Rows from block 3, named by matrix and row number. Rows with one number belong to one channel. Each number is 128 + 24 x the weight over its row's rms, rounded and kept within 0 to 255. All counts start at 0. After the name is the row's rms in percent of the matrix's.
# convs0: first 3x3 conv (model.blocks.3.convs.0.weight, 224x224x3x3), inputs 204-215, a 3x3 kernel for each
# convs1: second 3x3 conv (model.blocks.3.convs.1.weight, 224x224x3x3, transposed), outputs 204-215, a 3x3 kernel for each
convs0.150 089 [113 111 140 133 107 148 163 130 171 162 164 111 171 121 108 129 114 133 142 111 122 157 146 129 132 141 131 134 123  91 142 138 149 126 130 126 133  97 107 137  74 128 150 114 131 165 114 117 127 177 163 140 102  95 100 107 185 132 128 122 108 142 123  92 116 105 112 127 177  96 150 121 192 116 104 138 112 105 147 155 105 114 168 164 130  78 125 145 118 139 133 134 116 104 177 142 164 126 123  91 148 157 160 113 134 140 122 138]
convs1.150 087 [114 142 151 140 104  69 151 121 118 100 104 105 138 149  84 110 153 161 173 134 115  88 132 162 143 114 101 113 138 121 135 145 154 136 142 124 153 118 129  99 139 100  93 172 112 105 104 133 125 135  88 113  90 105 149 160 125 144 142 108 131 142 101 116 140 103 133 153 159  72 128 112  84 145 126 118 142 142 123 122  77  87  86  97 138 107 131 127 147 127 157 106  92 145 119 139 150  77  96 111 153 148 108 119 134 167 157 181]
convs0.151 090 [173 133 152 139 106 101 108 110 110 168 145 138 147 123 117 132 160  68  91 144 128 138  90 163  93 127 105 135 121 149 110 140 151 120 115 140 113  99 140  91 122 113 169 153 114 138 130 106 114 144 115 127 111 116 127 169 143  97 121 139 100  73 149 131 103  92 167 103  66 130 113 154 123 101 117 150 149 182 152 148 144 131 111 130  87 110 162 172 164 136 135 109 125 146 121 118 142 143 134 171 150 126 161 131 131  97 113 119]
convs1.151 086 [163 134 143 147 112 124 136 158 128 148 147 163 127  83 171 101 145 123 104 100 149 111 152 168 162 165 144 119 132 112 161 117 122 174  85 112 141 105 112 121 105 139 150  55  94 116 124 171 148 128 141 163 143 154 137 129 119 142 104 131 137 120 144 101 116 115 104  81  94 164  89  97 128 104 102 211 138 137 107 146 119  97 127 110 177 146 124 148 150 107 158 134  91 117 130 114 145 196 119 129 134 122 131 108 106 109 117 146]
convs0.152 097 [153 155 132 126  97 155 115 136 131  95 152 138 132  64 100 132 131 142 123 141 132 165 123 117 152 117 114 159 136 138 104 139 137 123 139 100 133 118 135 103 119 104 124  95 133 153 138 113 100 141 106 107 153 103 112 124  88 113 120 150 132 139 106 125 107  61 128 160 119 159  99 139 135 120 147 169 145 109 138 131  92 130 211 206 120 208 136 110 164 113 119 130 116 127 167 122 118 157 153 140 151 149 120 129 143 109 136 130]
convs1.152 100 [142 141 118 118 121 134 121 133 128 152 150 132 145 137 135 126 112 146 120 193 160  96 145 109 156 124  66 100 117 124 147 127 138 120 121 130  75 128 120 151  77 142 113 159  45 100 166 135 139 123 167  93 120 138 101 117 128  99 133 106 122 131 115  73 134 117 137 132 155 178 159 157 136 156 141 126 116 133 134 119 180 107 130  85 166 163 120 183 149 136  90  98 142 105 174 105 112 151 123 108 125 123  97 126 157 119  88 109]
convs0.153 084 [159 105 155 140 125 109 115 110 129 121 108 121 164  98 105 106 200 132 131 153 117 138 105 108  83 109 115 122 165 132 209 200 165  77 110  88 118 101 149 129 120 113 150 134 147 198 119 155 122 149 143  88  96  69 135 113 141 155 108 147 109 120 144 125 126 131 128 101 113 148 111 138 140 140 104 145 169 160 159 116 134 133 119 135 128 116 125 166 150 106 126 117 137 124 123 108 118  78 125 130 119 105 142 180 149 188 133 137]
convs1.153 089 [136 137 114 116 104 143 132 131  92 135  92 124 112 110 114  97 123 112 138 117  65 117 125  91 151 117 143 156 146 126 145 200 176 131  73 108 118 147 104 145  85  99 137 135 102 161 115 170  77 118 138 120 129 162 107 111 120 137 132 109 124 114 104 115 122 159 148 101 133 110 126 151 122 139 120 122 135 105 130 122 118 124 134 139 125  99  85 117 111 152 117 132 146 106 131 100 138 128 111 128 136 104 140 131 135 109 132 134]
convs0.154 103 [153 107  83 163 147  85 147 133  74  76 137 121  94 111 140 115 134 143 128 154 117 162 164 109 176 143  92 112 121 135 119 144 138 104 124 131 134 100 152 136 105 139 126 131 124 140 102 131 143 155 129 196 120  92 144 148 110 159 129 134 126 111 127 109 198 109  98 187 113 109 136 137 125 148  99 126 113 119 166 111 153 147 121 154  95  66 116  63 101 158 120 107 133 110 108 150  91 144 117 129 111 111 102  98 134 115 112 128]
convs1.154 103 [125 142 156 113 141 151 112 119 109 127 117 140 125  72 145 106  98  87 137 164 129 105 140 143 114 106 165 153 171 171 121 110 143 149 114  78 135 146  92 147 137  94 133 138 137 108 104  99 146 128 122 151 106 140 115 143  99 128 134 104 143 119 106 103 128 152 117  85 129 117  99  93 140 115 134 123 157 157 149 138 127 126 120 154 132 136 166 124 113 164 126 128  87 112  99 146 136 134 143 161  99 115 123 131 152 117 144 155]
convs0.155 083 [145 144 120 139 136 146 126 152 169 126 164 161 121 164 151 137 123 128 120 122 116 153 114 134 128 105 134 115 141 172 103 108 118 145  71 111 105 137 104 120 120 115 110 106 143 140 130 156 173 129 112 111 141 111 115 154 105 128 124 121 117 128 128 132 123 153  97 114 110 115 133 129 141 124 152 152 102 122 158 144 135 146 174 135 147 185 179 112 136  94 143 150 104 139 152 126 148 122 105 162 155 138 139 172 177 102 121 130]
convs1.155 086 [153 169 145 119 126 137 124  94  83  82 115 145 123 105 115 115 125 103 169 161 137 109 117 108 163 116 106 117 122 116 169  82 121 137 115 111 103 127 126 107 149 166  73 130 138 125 133 143 153 179 159  97 127 159 116 143 124 167 110 124 145 136 132  79  76 132 151 121 135  92 110 150 141 177 185 106 156 143 145 136 144 137 109 120 139  99  62  98  96 106 111 108 129 116 143 125 152 123 118 116 123 150 174 133 185 149 114 116]
convs0.156 094 [112 122 145 141 118 134 158 144  97 165 104 106 168 121 117 119 117 145 120 141 125 151 115 131 151 128 128 137 141 107 110 159  85 127 134 118 107 165 117 133 158 118 145  85 119 145 102 162 105 129 162 142 160  90 139 145 120 140 126 127 138 118 148  88 128 131 105 159 107 156 105 105 142 126 164 144  93 123 157 128  77 150 141 132 109  83 167 142 120 132 144 157  97 130 167  78 168 124 127 165 150 115  96 104 131 123 122 146]
convs1.156 097 [146 154 127  86 148 142 154 129 126 125  94 185 144 157 121 142 119  91 138 157 168 115 158 162 173 187 147 156 157 163 148 125 147 125 127 130 154 139 170 141  83 118 145  81 130 155 138 122 146 130 133 148 155 152 127 157 162 136 146 147 168 127  80 167 112 100 158 146 119 117  95 176 132 125 133 138  94 101 123 126 116 113 113 126 123 137 132 152 127 140 129 137 184 113 114 138 137 122 114  97 145 136 143 123 127 148 123  88]
convs0.157 096 [123 132 130 125 153 169 154 145 128  73 116 129 168 110 149 137 123  85 146 151  78 117 103 142 118 115 119 113 134 108 161  87 103 103 138 165 123 109  94 137 101 147 149 130  92 138 154 191 144 128 102 119 121  89 175 122 163 107 121 127 139 101 129 107  91 119 150 147 120 148  80 119  95 134 108 166 120 132 123 187 119  87 125  89 121 100 111 165 139 140 115 115 168 127 123 133 128 147 144 107 133 107 116 133 101 131 153 117]
convs1.157 096 [132 144 126 174 123 116 135 105 154 168 155  90  95  90 128 146 108 172 105 164 122 129 145  88 172 144 103 133 150 135 128  87 105 107 132 138 179 133 126  75 152 131 123 140 121 134 169 154 118 148 138 125 124 131 157 141 156 120 125  90 121 123 137 121 118 162 180  90 115 153 106  80 139  98 119 171 135 117 131 145 152 155 108 149 126 135 130 154 130 124 121 126 152 144 155  83  82 123 121 128 165 103 128 122 113 158 194 116]
convs0.158 077 [118 132 128 131 173 139 119 100 120 146 122 102  92 123 142 166 146 160 128 154 126 132 158  82 127 125  75  93 162 138  95  74 148 104 172 145 116 109 152  86 113 149 140 117 115 147 107 100 134 130 142 162 157 150 122 151 132 134 136 138 129 162 133 121 156  92 156 170 142 109 126 119 119 133 119 111 161 103 131 112 134 144 126 160 120 148 153 148 152 155 128 137 175 146 156 156 179 145 159 151 155 156 108 134 138 140 138 133]
convs1.158 084 [121 148 132  91 100 138 107 141 124 200 127  96 122 134 165 144 161  95 116 140 189 144 148 160 164 136 129  74  98 121 104 150 145  79 101 140 182 126 104 107 111 111  94 134 136  96  91 146 112  98 103 132 182 128 147 118  96 158 125 118 116 122 158 106 136 130  98 144 140 122 134 109 107 131 141 130 164 118 130 139 106 113 117 124 121 113 133  72 120 122 106 121 122 123  91 137  98 107 136 102 106 109 119 137 112  96 148 147]
convs0.159 091 [148 103 105 157 141  81 101 121 154 152 115 124 125 143 138 132 123 134 135 140 144 115 119 121 110 113 126 123 176 152 132 169 139  98 128 110  92  89  83 105 113 159 122 118 158 113 133 153 158 149 110 143 126 121 134 128  87 136 178 118  90 156 173 109 164 144 155  96 120 156 143 132  80 131 138 116 145 158 158 111 120 181 143  77 117 147 105 149 107  86 151 113 124 107 144 108  85 148 130 145 176 154 100 137 135 113 136  86]
convs1.159 097 [132 120 122 141 114 102 136 136 122 114  98 132  96 132 142 144 145 107 126 164  79 154 117  59 159 139 109 108 141 129 150 138 124 127 122 100 107 117 101 173 156 149 151 152 112 103 147 108 120 104 165 137 125 132 121  90 128 127 111 100  93 175 128 127 131 138 149 103 116 132 112 127 129 113 136 120 120 117 119 158 179 117 135 136 111 134 145 110 100 149 140 124 121 123 186 140 161 113  91 140 126  98 146 108  97 139 127 118]
convs0.160 104 [116 136 158 148  75 121 149 159 135 116  82 176 127 132 108 113 115 120 104 133 131 150 172 140 123 149 108 135 111 137 154 137 108 106 135 108 115  87 141 157  79 128 122 159 145 148 126 152 125  97 157 128 123 102 102 131 158  59 159 133 145 200 127  43 186 165  82 121 193  69 155 106 121 129 107 160 122 126 104 144 146 130 120 175  81 116 150 136 100 127 136 124 110  85 120 122 107 129 108 111 128 115 167 124 165 130 109 132]
convs1.160 104 [174 142 151  77 165 134 113 134 121 137 126 107  69 134 119 129 152 125 106 133 152 119 104 138  62  94 184 188 113 146  93 121 191 197 106 110 167 100 101 116 177 113 121 130 143 117  91 122 153 149 130 124 125 104 142  80 118 146 102 120 104 127 139  98 119 127 108 168 155 114 165 128 113 136 129 149 176 105 136 197 136 169 111 133 103 129 135 134  98 152 119 134 130  96  99 118 139  86 124 137 119 157 121 128 118 129 116 135]
convs0.161 104 [100 109 113 140 117  94 118 103 120 142 178 118 140 123 118 118 126 104 103 145 115 143  92 135 137 143 116 145 162 110 132  86 101 149 120 138 127 102 154 159 114 107 131  95 113 116  74  86 124 134 119  74 131 121 121 148  90 131 119 123 130 131  87 163 144  90 100  86 178 186 132 120 131 113 149 176 112 151 159 125 146 136 128 172 122 204  91 126 115 136 153 150 155 160 146 172 108 153  92 145 104 141 133  98  99 126 131 119]
convs1.161 102 [122 117 114 103 157 147 122 104 126  65 177 115 115 110  88 175 101 129 114 124  89 123 160 118 147 114 136 139 115  98 127 132 136 138 108 103 111 150 109 170 132  82  97 148 176 134 111 104 118 129 162 113 159 126 149 124 100  75 100 137 121 120 121 151  72 109 122 112 180 157 100 160 138 113 146 131 145 137 146 138 162 137 113 143 148 109 129 101 126 116  88 113 131 130 126 104 137 141  99 112  98 116 138 154 125 126 141 147]
convs0.162 102 [ 90 110 125 115 153 114 117 140 120  93 151 102 128 128 127  93 132 162 131 160 135 101 119  98 148  95 111 119 124  86  63 139 150 176 140  92  77 106 110  78 136 129 144 160 144 111 126 162 154 138 122 118 132 132 172 120 188 111 130 135 145 136 137 129  94  94 158 108 112 128 133 170 199 171 170 185 129 124 139  77 118 109 120 125 107  93 105 131 151 108 130 134 140 185 105 116 131 115 131 102 104 143 157 127  91  85  92 155]
convs1.162 097 [148 142 119 102 118 104 159 142 147 134 126 139 119 108 180 125 137 155 164 161 145 162 147 155 108 127  83 109 112  89 128 118 139 124 163 120 106 136 114 121 102 126  91  89 122 147 106  94 113 160 108 133 123 140 114 163 128 131 119 126 133 114  91 136 105 127 126 176  94  91 166 120 104 114 146 131 147 109 126 123 135 189 140 120 107 150 109 152 125 138 116 136 172 128 123 139 100 113 158 119 140 138  92 134 151 131 175 129]
convs0.163 092 [138 146 135 160 100 153 149 127 132 130  85 145 134 164 115 102 152  89 105 149 131 147 147 142 140 110 104 110 134 115 123 105 157 101  93 148  95 124 173 101 123 153 116 114 163 165 131 159 105 133 141 137 124 109 144 167 144 127 134 139  89 119 121 123 138 119 100 118 140 102 180 119 128 130 137 109 123 157 138 129 132 102 124  56 128  83  91  77 107 137  93 116 142 101 124  72 196 132 148  74  99 124 111  98 102 119 125 122]
convs1.163 099 [122 139  93 129 112 152 152  79 143 150  98 116 154 116 142 110 151 161 171 116 121 147 108 123 122 128 142 128 142 130 129 151 131 169 111  96  82 113 116 118 128 128  95 122 142  88 143 143 130 139 142 105 150 131 173 122 140 131 135 164 154 121 135  72 155 135 115 120  97 159 114 138 126 134  62 123 139 143 131 125 114 146 159 153 126 173 126 150 143 179 116 128 191 124 136 134 133 158  91 156 129 132 108 100 170 103 124 173]
convs0.164 118 [ 96 120 130 121 147 139 112  89 119 153 124  95 120 124 147  91 174  96 138 123  90 117 117 127 135 145  99 121 115 102 115 174 138 136 110 123 117 129 119 121 129 147 111 155 119 166 140 183 100 107 190 128 160 126 122 145  82 141 121 113 128  92 127 120 139 133 149 107  93 117 140 143 154 103 114 106 113 167 121 145 143  98 133 102 140 101 123 156 117 104 132 116 132  99 112 107 121 166  85 153 162 122 137 126 135 143 119 117]
convs1.164 119 [145 125 147 145 125 103 142 102 133 139  68 129 118  99 140 118 118 134 112 132 141 165 104 111 182 100 145 104 134 161 152 129 107 149 103 160 149 144 133 116 139 120 136 143 143 117 105 154 156 135 104 113 109 109 155  97 113 131 142  90 126 159 146  68 168 126 150 144 120 135 101 127 150 131 146 107 129 169 142 134 101 102 120 123 135 156 119 102 120 126  99 132  80 162 118 147 165  93 151 115 110 120 125 141 114 124 127 101]
convs0.165 138 [102 122 137 123 110 144 112 102 159 119  98 160 126 119 130 128 116 119 130 139 153 103 161 138 144 168 142  97 127 101 123 142 126 147 127 149 122 112 164 130  88 133 102 119 114 129 137 110 176 140 134  99 127 130 117 172 132 141 114 103 126 106  92 106  97 132 117 138 150 136 135 114 107 125 112 105 147 137 220 142 102 119 152 101 147 105  76 157  92 143 122 140 110 181 168  82 176 129 138 127 132 122 130 152 124 160 151 104]
convs1.165 116 [136 147 156 153 106 129 146  87 111  95 122 136 124 133 105 187 126 117 129 119  85 133 131 101 114 124 128 119 126 113 153 143  99 166 100  99 148 122 107 113 151 137 156 126 141  84 109 166 150 124  94 131 121 137 129 128 169 139 116  98 126 186  99  74 133 165 163 171  79 174 120 144  96 158 111 140 154 126  90 120 103 101 126  67 145 166  97 117 169  98 121 125 145 154 148 141 116 130 122 154  87 126 131 122 166 145 110 134]
convs0.166 085 [106 117 140 130 162 121 164  73 136 125 156 140 125 138 128 126 120 121  94 100 144  93  97 108 119 143 185 104 148  93 101 150 124 116  82 110 156 137 141 130  91 111 137 122 135 129 179 139 138 117 142 130 160 126 105 113 109  95 105 140 155 135 128 139  92 128 115 104 108 205 101 129 120 155 132 110 129 109 109 126 140 136 102 127 132 124 136  68 103 119 143 152 104 143 136 101  94 117 133 167 114 122 135 104 110 115 141 111]
convs1.166 090 [ 98  97 112 101 162 188 143 147 146 132 116 158 116 159 152 145  82 158 143 139 144 131 120 122  86 116 117  62 140 190 122 142 144 137 140 157 166 179  92 198 143 124 203 114 173  94 178 133 151 114 102 132 132 117 156 153 126 166 110 132  96 167 139 118 161 198  97 141 140 147 140  84 127 135 108 126 128 142  84 111 115 125 109  82  90 137 161 157 129 140 130 131  88 131 137  94  99 141 138 123 118  58 157 155 101 123 125 127]
convs0.167 093 [121  93 115 115 127 105 127 160 112 109 109 154 161 117 103 102 118 107 161 109 101 158 125  56 133 121 164 133 113 126 145  87  87 109 132 151 120 128  88 174  97 100 128 172 156 126 102 130  78 130 142 119  98 132  99 130 106 163 170  93 129 130  98 124 137 141 129 108 145 123  65 150 124 113 117  79 114 145 167 130 113  94 104 111  95 118 114  95  99 125 143 176 129 146 100 151 147 131 117  89 126 120 130 109 106 154 116 128]
convs1.167 093 [121 124 131 160 174 146 135 114 119 137 124 150 136 147 154 139 113 118  92  94 105  90 145 138 141 146 144 117  99 133  89 160 139 125 102 116 143  76 150 130 187 113 120 109  90 125 109 175 147 158 104 119  97 129 161 108 139  89 155 140 147 133 140 113 104 119  98 122 175  89 122 154 136 156 140 138  84 139  82 159 105 110 115 100 132 112 127 105 128 150 189 126 153 101 135 130 109 147  76 140 154 129  96 149 152  95 125 127]
convs0.168 091 [150 115  97 147 121 113 153 126 149  92 132 119 102 135 146 122 100 117 111 119 139 119 105 132 106 139 104 155  82 153 153  92 131 130 140 165 142 131  84 174  91 147 161 151 104 146 162 118 142 138 106 127 114 122 126 150  77 185 144 122 137 125 116 153 125 162 145 122 138 147  99  78 140  87 131 120 158 176  91 118 137 121 161 136 163 120 133 126 122  74 176 116 152 115 129 142 123 113 117 136 109 138 117 159 130  90 167  97]
convs1.168 098 [142 142 126  87 130 127 123 152 141 106  97 153 120 139 117 165 123 132 139  94 121  90 160 155 111 160 185 116  63  83 159 141  97 134 145 143 176 127 154  57 125 117 191 124  97 140 119 133 172 113  94 143 122  89 146 143 113 112 116 130 126 100  81 122 123 147 141 133 132 103 115 108  96 127 144 129 132 140 116 140 165 155 115 153  91 127  76 135 122 135 144 124 149 146 140 115 102 132 120 129 130 127 102 132 117 110 119 134]
convs0.169 103 [113 107 147 117 106 108 130 129 142 122 115 109 149 186 176 128 157 145 152 101 110  81  84 186 131 153 154 134 146 121  90 133 100 120 145 169 152  82  99 114 125 156 115 129  90 108 128 126  80 166 105 150 102 119 107 124 116 111 106 125 106 107  98 120 144 155 162  85 134 113 138 141 134 151 130 134 150 126 126  94 167  93 102 119 134 131 105 161 151 137 135 117 123 100 134 127 138 137 146 120 146 116 149 132 106 136 175 101]
convs1.169 100 [139 133  98 122 117 111 121 124 131 100 170 122 158 110 166 142 193 123 192 131 135 146 112 135 146 126 131 119 108  98  85 126 123 152 116 184  67 133 127 119 104 184 159 153 170 113 140  97 148 136 132 115 106 114 130 167 148 129 136  97 141 154 133 158 163 140 119  42 139  77  79 103 106 102 108 146 121 167 109 146 123 145 156 175 153 118 114 101 145 179 125 153 128 155 118 103 135 129 150 149 114 134  93 128 130 130 115 146]
convs0.170 101 [133 124 116 104 167 104 132 112 134 151  98 182 102 131 100 125  95 111 146 130  91 160 131 111 137 114  90 152 115 138 151 187 144 122  73 137 130 128 151 115 119 135 125  88 122 119  90 138 123 117 175 135 160 123 125 138 132  78 132 151 161 148 127 113  74 137 108 107 144 139 166 127 135 140 117 175 100  99 132 170  80 126 136 146 113 133 170 121 127 142 137 125 138  81 120 159 120 100 128 131  85 114  90 124 129 168 126 123]
convs1.170 094 [119 115 136 137 148 121 147 106 164  99 152  98 148  91 107 158 129 149 202  71 133 101 139 130 111  96 103 192 149 124 105 111 120  84 141 105 143 170 113 124 104 134 151  77 138 132 128 102  68 117 126 125 171 148 132  99 163 146 151  88 152  86 130 145 142  99 117  98 109 128 155 154 145 149 136 167  93 138 125 134 152 142 172 130 138 150 138 122 137 140 130 152  87 125 108 161 145 130 104 127 157 117 148 169 123 132 142 124]
convs0.171 100 [169 140  95 149 127 127 130 163 146  87  99  94 135 107  86 133 150 151  88 126 154  84 128 127 114 133 129 112 114 111 129 126 133 141 132 147 141 141  83 153 105 132 148  95 139 161 127 113 130 123 169 134 152 143 128 149 161 129 144  69 122  94 167 134 111 125 114 119 127 127 130 135 109 132 162 101 123 155 150 158 125 141 141 136 110 174 151 124  85 111  83 123 114 166 138 155  98 105 133 139 101 147  98 136 139 131 132 115]
convs1.171 096 [133 156 152 125 183 127 144 120 147 115 115 110 152 159 141 104 153 128 130 105 165 124 100 150 135 120 149 106  88 141  69 137 108  91 133 134  86  91  82 135 113 126 131 130 125 115 135 150 124 139 110 132 138 147 151 149 134 135 143 118 148 106 124  93 120 178 108 110 110 157  99 102 146 139 156 148 133 167 101 135 150 139 121 103 165 128 121 192 113 100 111  80 127 144 126 133 134 127 140 123 125 125 114 134 118 147 128 172]
convs0.172 110 [114 122 140 128 154  98 121 111 120 123 132 112  83 118 113 152 118 132  91 159 133  94 116  69 115 131 121 128 150 133 133  92  73  95 119 114 139 110 154 127 121 174 105  90  76  97 119 123 113  94 152 152 159 145 151 132 128 133 146 111 138 132 132 123 159 122 112 129 118 161 102 116  97 115 172 131 147  99 155 141 119 161 215 152 173  85 158 110 101  90 117 140  95 125 116 128 138  79  93 149 155 162 104 167 119 134 137  97]
convs1.172 108 [104 147 143  97 140 103 152 120 140 119 154 122 144 108 153 149 147  57 148 137 168 112 123 113 104 125 148 138 109 133 183 141  95 152 138 132 166 160  83  77 115 154 169 142  91 155 118 116 121  83 153 147  93 114  91 152 136 137 161 135 144 108 133 134 166 147 148 139 111  84  95 129 141 118 117 103 118 136  66 163 133 137 133 100  98 108 143 156 139 132 128 126 119 130 163 147 209 142 123 146 127 130 140 143 125  99  96 100]
convs0.173 101 [147 122 130 115  87 110 125 146 149 140 119  89 124 101 129 145 105 106 145 124 109 150 113  99 166 118 157 134 123 121 141  81 150 147 131 127 101 110 167 171 118  77 135 112 121 130 142 158  86  83  88 142 136 138 168 106 156 136 129 113 132 154  99 143 116 158  87  81 121 149 161  99 110 116 138 155 110 128 107 171  81 140 144 132 104 147 153 157 150 129 119 133 116 173 100 134 154 119 128 130 106 123 128 167 139 150 138 121]
convs1.173 103 [104  91 112 134 133  88 125 118 126 157 146 120 119 137 104 122 122 128 152 165  95 142 144  91 101  66 108 172  92 101 130 132 112 130 129 105 127 148 119 160 154 127 136 119 117 153 134 143 127 121 132 113 154  92 132  95 137 103 136 126 115 149 124 110 155 124 183 121 138 121 135 143 124 141 130 146 113 119 105 103 165 102 107  88 107 107 148 107 120 148 115 144 173 109 109 128 138 129 125  94  74 108 128 153 176 152 170 140]
convs0.174 102 [139 129 107 132 115 122 123 149 153 135 132 172 148 159 147 140 159 111  94 130 102 152 138 133 160 126 133 123 129 125 133 107 150 186  82 135 100 124 176 116 121 134  93 111 143 111 137 115 156 134  97 127 127 125 109 127 120 156 141 154 149 114 131  90 135 106  89 158 185 129 129 114 108 154 141 135 139 100 146 144 100 126 135 141 129 142 125 145  90 125 107 150 146 138 144 150 102 148 157 169 160 141 105 139 161 143 116 133]
convs1.174 101 [104 138 159 141 138 121 105 136 103 162 117 110 135 152 122 105 145 130  56 139 147 132 105 145 133 144  97  78 132 113 125 152  65 133 106 150 102 119 148 161  98 116  82 138  89 163 115 149 144 103 135 155 121 120 100 165 115 121 147 124 112  83 120 139 146 169 152 139 122 126  70  88 135 124 126 138 123 104 152 131  98 135 113 125 123  68 143 159 148 125 129 129  87 137 104 105 173 149  95 135 123 132 100 131 129 120 118  65]
convs0.175 084 [118  86 134 106 120  94 143 104 112 141 155 136 111  99 143 120 126 158 155 134  90 135 128 140 147 141  99 117 108 125 118  98 117 120 104 143 127 152 102 140 117 137 135 112 164 144 174  78 138 135 119 162 137 136 136 159 107 135 124 110  89  78 135 133 122 156 168 117 141  95 135 169 161 149 120  84 115 125 143 128 152 104 141 115 111 164 130 102 135 146 106 143  72 120 121 127 151 125 115 116 157 171 121 169 143 101 126 136]
convs1.175 094 [137 153 117 100 125 122 113 173 160  95 131 164 149 150 123 130 114 134 121 126 109 134 137 175 200 143 108  82  87 129 106 125 114 137 155 145  66 134 114 101 152 131  94 121 134 121 122 143 149 126  94 113 125 126 109 134 120 126 104 140 115 158 127 140 180 137 142 122 146 146  94 109 118 144 103 109 158 118 155 144 131 139 159 141 148 108 113 137 133 159 134 149 126  89 154 158 114 123 138 151 103 125 145  99 159 124 146 131]
convs0.176 109 [131 136 167 107 132 124 149 120 127 113 117 145 123 121  93 127 128 134 137 118 128 163 176 121  97 130 125 130 136  88 121 107 122 120 133 114 153 117 151 162  79 122 105 137 132 112 129 157 102 109 155 107 169 127 157 122 127 134  86 131 105 134 140 160 168 105 142 111 109 154 136 112  93 124 127 149 135 130 137 130 106 128 141 126 107 117 126 126 130 143 120  76  79 135 100 152 118 115 155 120 141 164 127 126 142 126 134 140]
convs1.176 101 [102 130 107 128 147 149 135 142  91 150 150 129 111 146 140 111  96 111 128 147 121  98 113 174 128 131 125 135 117 141 135 141 132 121 118 139 137 142  87 116 134 135 141 126 104 148  64 125 109 147 147  97 129 144 135 123 124 130 136  87 105 122 119 128 112 101 112 119 142 107 113 140 112 152  94 139  98 118  62 143 152 137 126 159 133 100 122 130 129  96 114 112 114 138 130 125 129 155 123 145 122  87 154 109 116 186 139 130]
convs0.177 092 [151 161  95 139 184 129 129 142 140 117 128 130  87 110 144 126 168  94  95  89 179 127 100 115 154 111  65 107 138 131 119  92 139 106 141 120 133 119 143 127 138  93 135 107 119 149 150 114 133 144 133 144 120 138 173 132 111 148 114 145 134 106 144 129 172 126 152 119 133 126 138 144 136 113 114 113 161 145 128 130 121 110 126 108 138 155 121 162 131 134 118 152 116 158 176 120 146 157 106 146 141 158 136 109 103 147 113  89]
convs1.177 101 [135 135 132 136 133 145 145 120 161 118 115 140 128  96 177 107 133 162 153 128 113 109 131 149  62 144 182 103 100 138 114  93  74 111 153 148  82 134 101 135 121 123 165 102 128 141 113 104 152 154 129 115 148 101 149 121 110 135 118 122 146 160 141  61 122 186  77 113 176 124 125 139 126 134  92 136 101 115 147 154  96 162 142 126 127 109 111  92 131 117 142  97 105 107 160 146 139 133 155 135 118 114  86 116 151 147 157 146]
convs0.178 108 [134 116 121  73 127 111  89 135 125 117 157 130  78  76 116 130 103 121 100 155 153 136 178 141  78 112 106 137 117 118 116 120 157  99 119 122 140 109 125 118 107 118 122 137 129 129 132 104 143 124 122 122 146 121 115 141  94  76 103 138 104 102 118  95  87 215 165 133 101 137 166 119  93 138 157 160 131  93  86 122 124 109  94  96 151  89 143 121 125 138 155 143 123 159  86 112 122  97 147 140 157 133 123 149 141 145 127 108]
convs1.178 109 [130 173 135 113  98 139 145 131 114 103 122 126 124 124 128 160 134 116  98 133 147 132  89  69 184 175 140 154  88  91 146 154 163 128 135  83  86 129 134 135 143 147 140  98 132  99 133 129 109 141 161 114 119 139 126 120 136 127 126 154 108 142 123  69  97 124 180 137 112 163 138 125 162 136 140 149 179 137 137 103 118 101 131 120 112  99  68 151 178 127 118 118  75 130 130 116 153 141 139 109 112  84 133 109 127 156 157 140]
convs0.179 098 [ 92 147 151 136 101 134 100 109 151 110  95 156 113 141 100 155 136 162 147 108 108 115 103 122 105 153 106 136  78 120 130 145 125 129 118 119 118 154 129 144 155 126 145 120  98 120 125 110 125 133 107 116  97 120 114 108 143 131 141  89 127 123 123 164 173 110 126 115 126 131  99 123  99 127 114  93 141 132 126 150 131 156 119 130 135 122 173 105 139 124  99  73 134 123 110 107 172  87 146  88 121 120 121 109 161 107  81 116]
convs1.179 110 [150 154 119 108 148 125 161 127 146 151  90  91 149 135  90  99  83 159 121 168 100 109 154 110 146  82  93 102  79 129 153 106 112 108 125 122 166 140 145 105  93 134 105 102 155 126 102 132 124 119 126 141 165 143 131 123 125 151 145  89 131 126 128 184 172 123 152  97 166 111 166 137 118 137 133 134 131 166 107 101 133 113 110 142 133 141 104 145 159 101  90 100 142 109 103  95 142 108  90 143 149 142 158 130 149 133 117 160]
convs0.180 093 [127 183 118 135 166 138 138 124 134 131 122 120 110 126 138 155 130 149 102 135  89  92  90 133 142 150 140 106 159 162 124 131 104 138 159 151 147  95 123  91 145  89  94 100 122 113 152 111 114 145 131 155 143 144  85 105 153 107 128 114 112 148 114 155 113 134 119 151 120 163 140  95 140 138 176 154 130 169 147 146 104 109 158 118 118 143 127 126 156 110  84 132 168 170 147 118  89 127 106 134 100 162 117 132 120 136 110 135]
convs1.180 094 [128 144 145 133 130 137 127 117 150 128 109 144 129 167 173 150 136 148 135 151 116  96 189 169 141  96 122 134 140 170 141 146  99 117 113 168 151 169 136 171  79 164  96 105 126 112  92  90 110 132 134 148 114 138 131 136 112 151 110 149 154 134 130  88 145  94 141 125 180 130 122 151 122 164 103 130 129 113 121 120 112 117 123 132 141 146 144 134 140 130 133 110 129 135 135 120 119 115 105 125 125 132 130  61 126 122 117 149]
convs0.181 108 [163 111 153 113 131 129 157 135 147 121  86 101  92 164  96  81 121 100 131 102  95 162 101 142 136 141 145  88 114 133 143 108 101 102 131 162 130 146  92 133 119 137 138 149  88  96 100 145 140 156 112 116 113 145 106 130 131 107 117  85 119 174 149 124 123 146 179 118 164 159 123  90 115 134 136 133 110 131 109 117 126 129 132 128 149 135 138 120 168 114 107 139 114 101 140  98 117  78 136  87 136  76  81 126 108 128  96 110]
convs1.181 104 [145 129 116 131 120 140 139 133 119 129 100 146  88 110 150 167 168  93 125 128 126 152 149 122 176 178 135 124 149 121 136 152 120 126 137 132 167 104 145 108 149 114 160 115  80 150 145 124 116 151 124 150 169  90 157 136 149 137 119 124 123  75 134 119 166 157 187 129  69 124 158 121 137 137 165 112 162 106  89  92 111 127 124 118 134 163 106 144 136 136 131 135 151 126  81 138 136 103 102 132 131 143 121 103 121 128  76  91]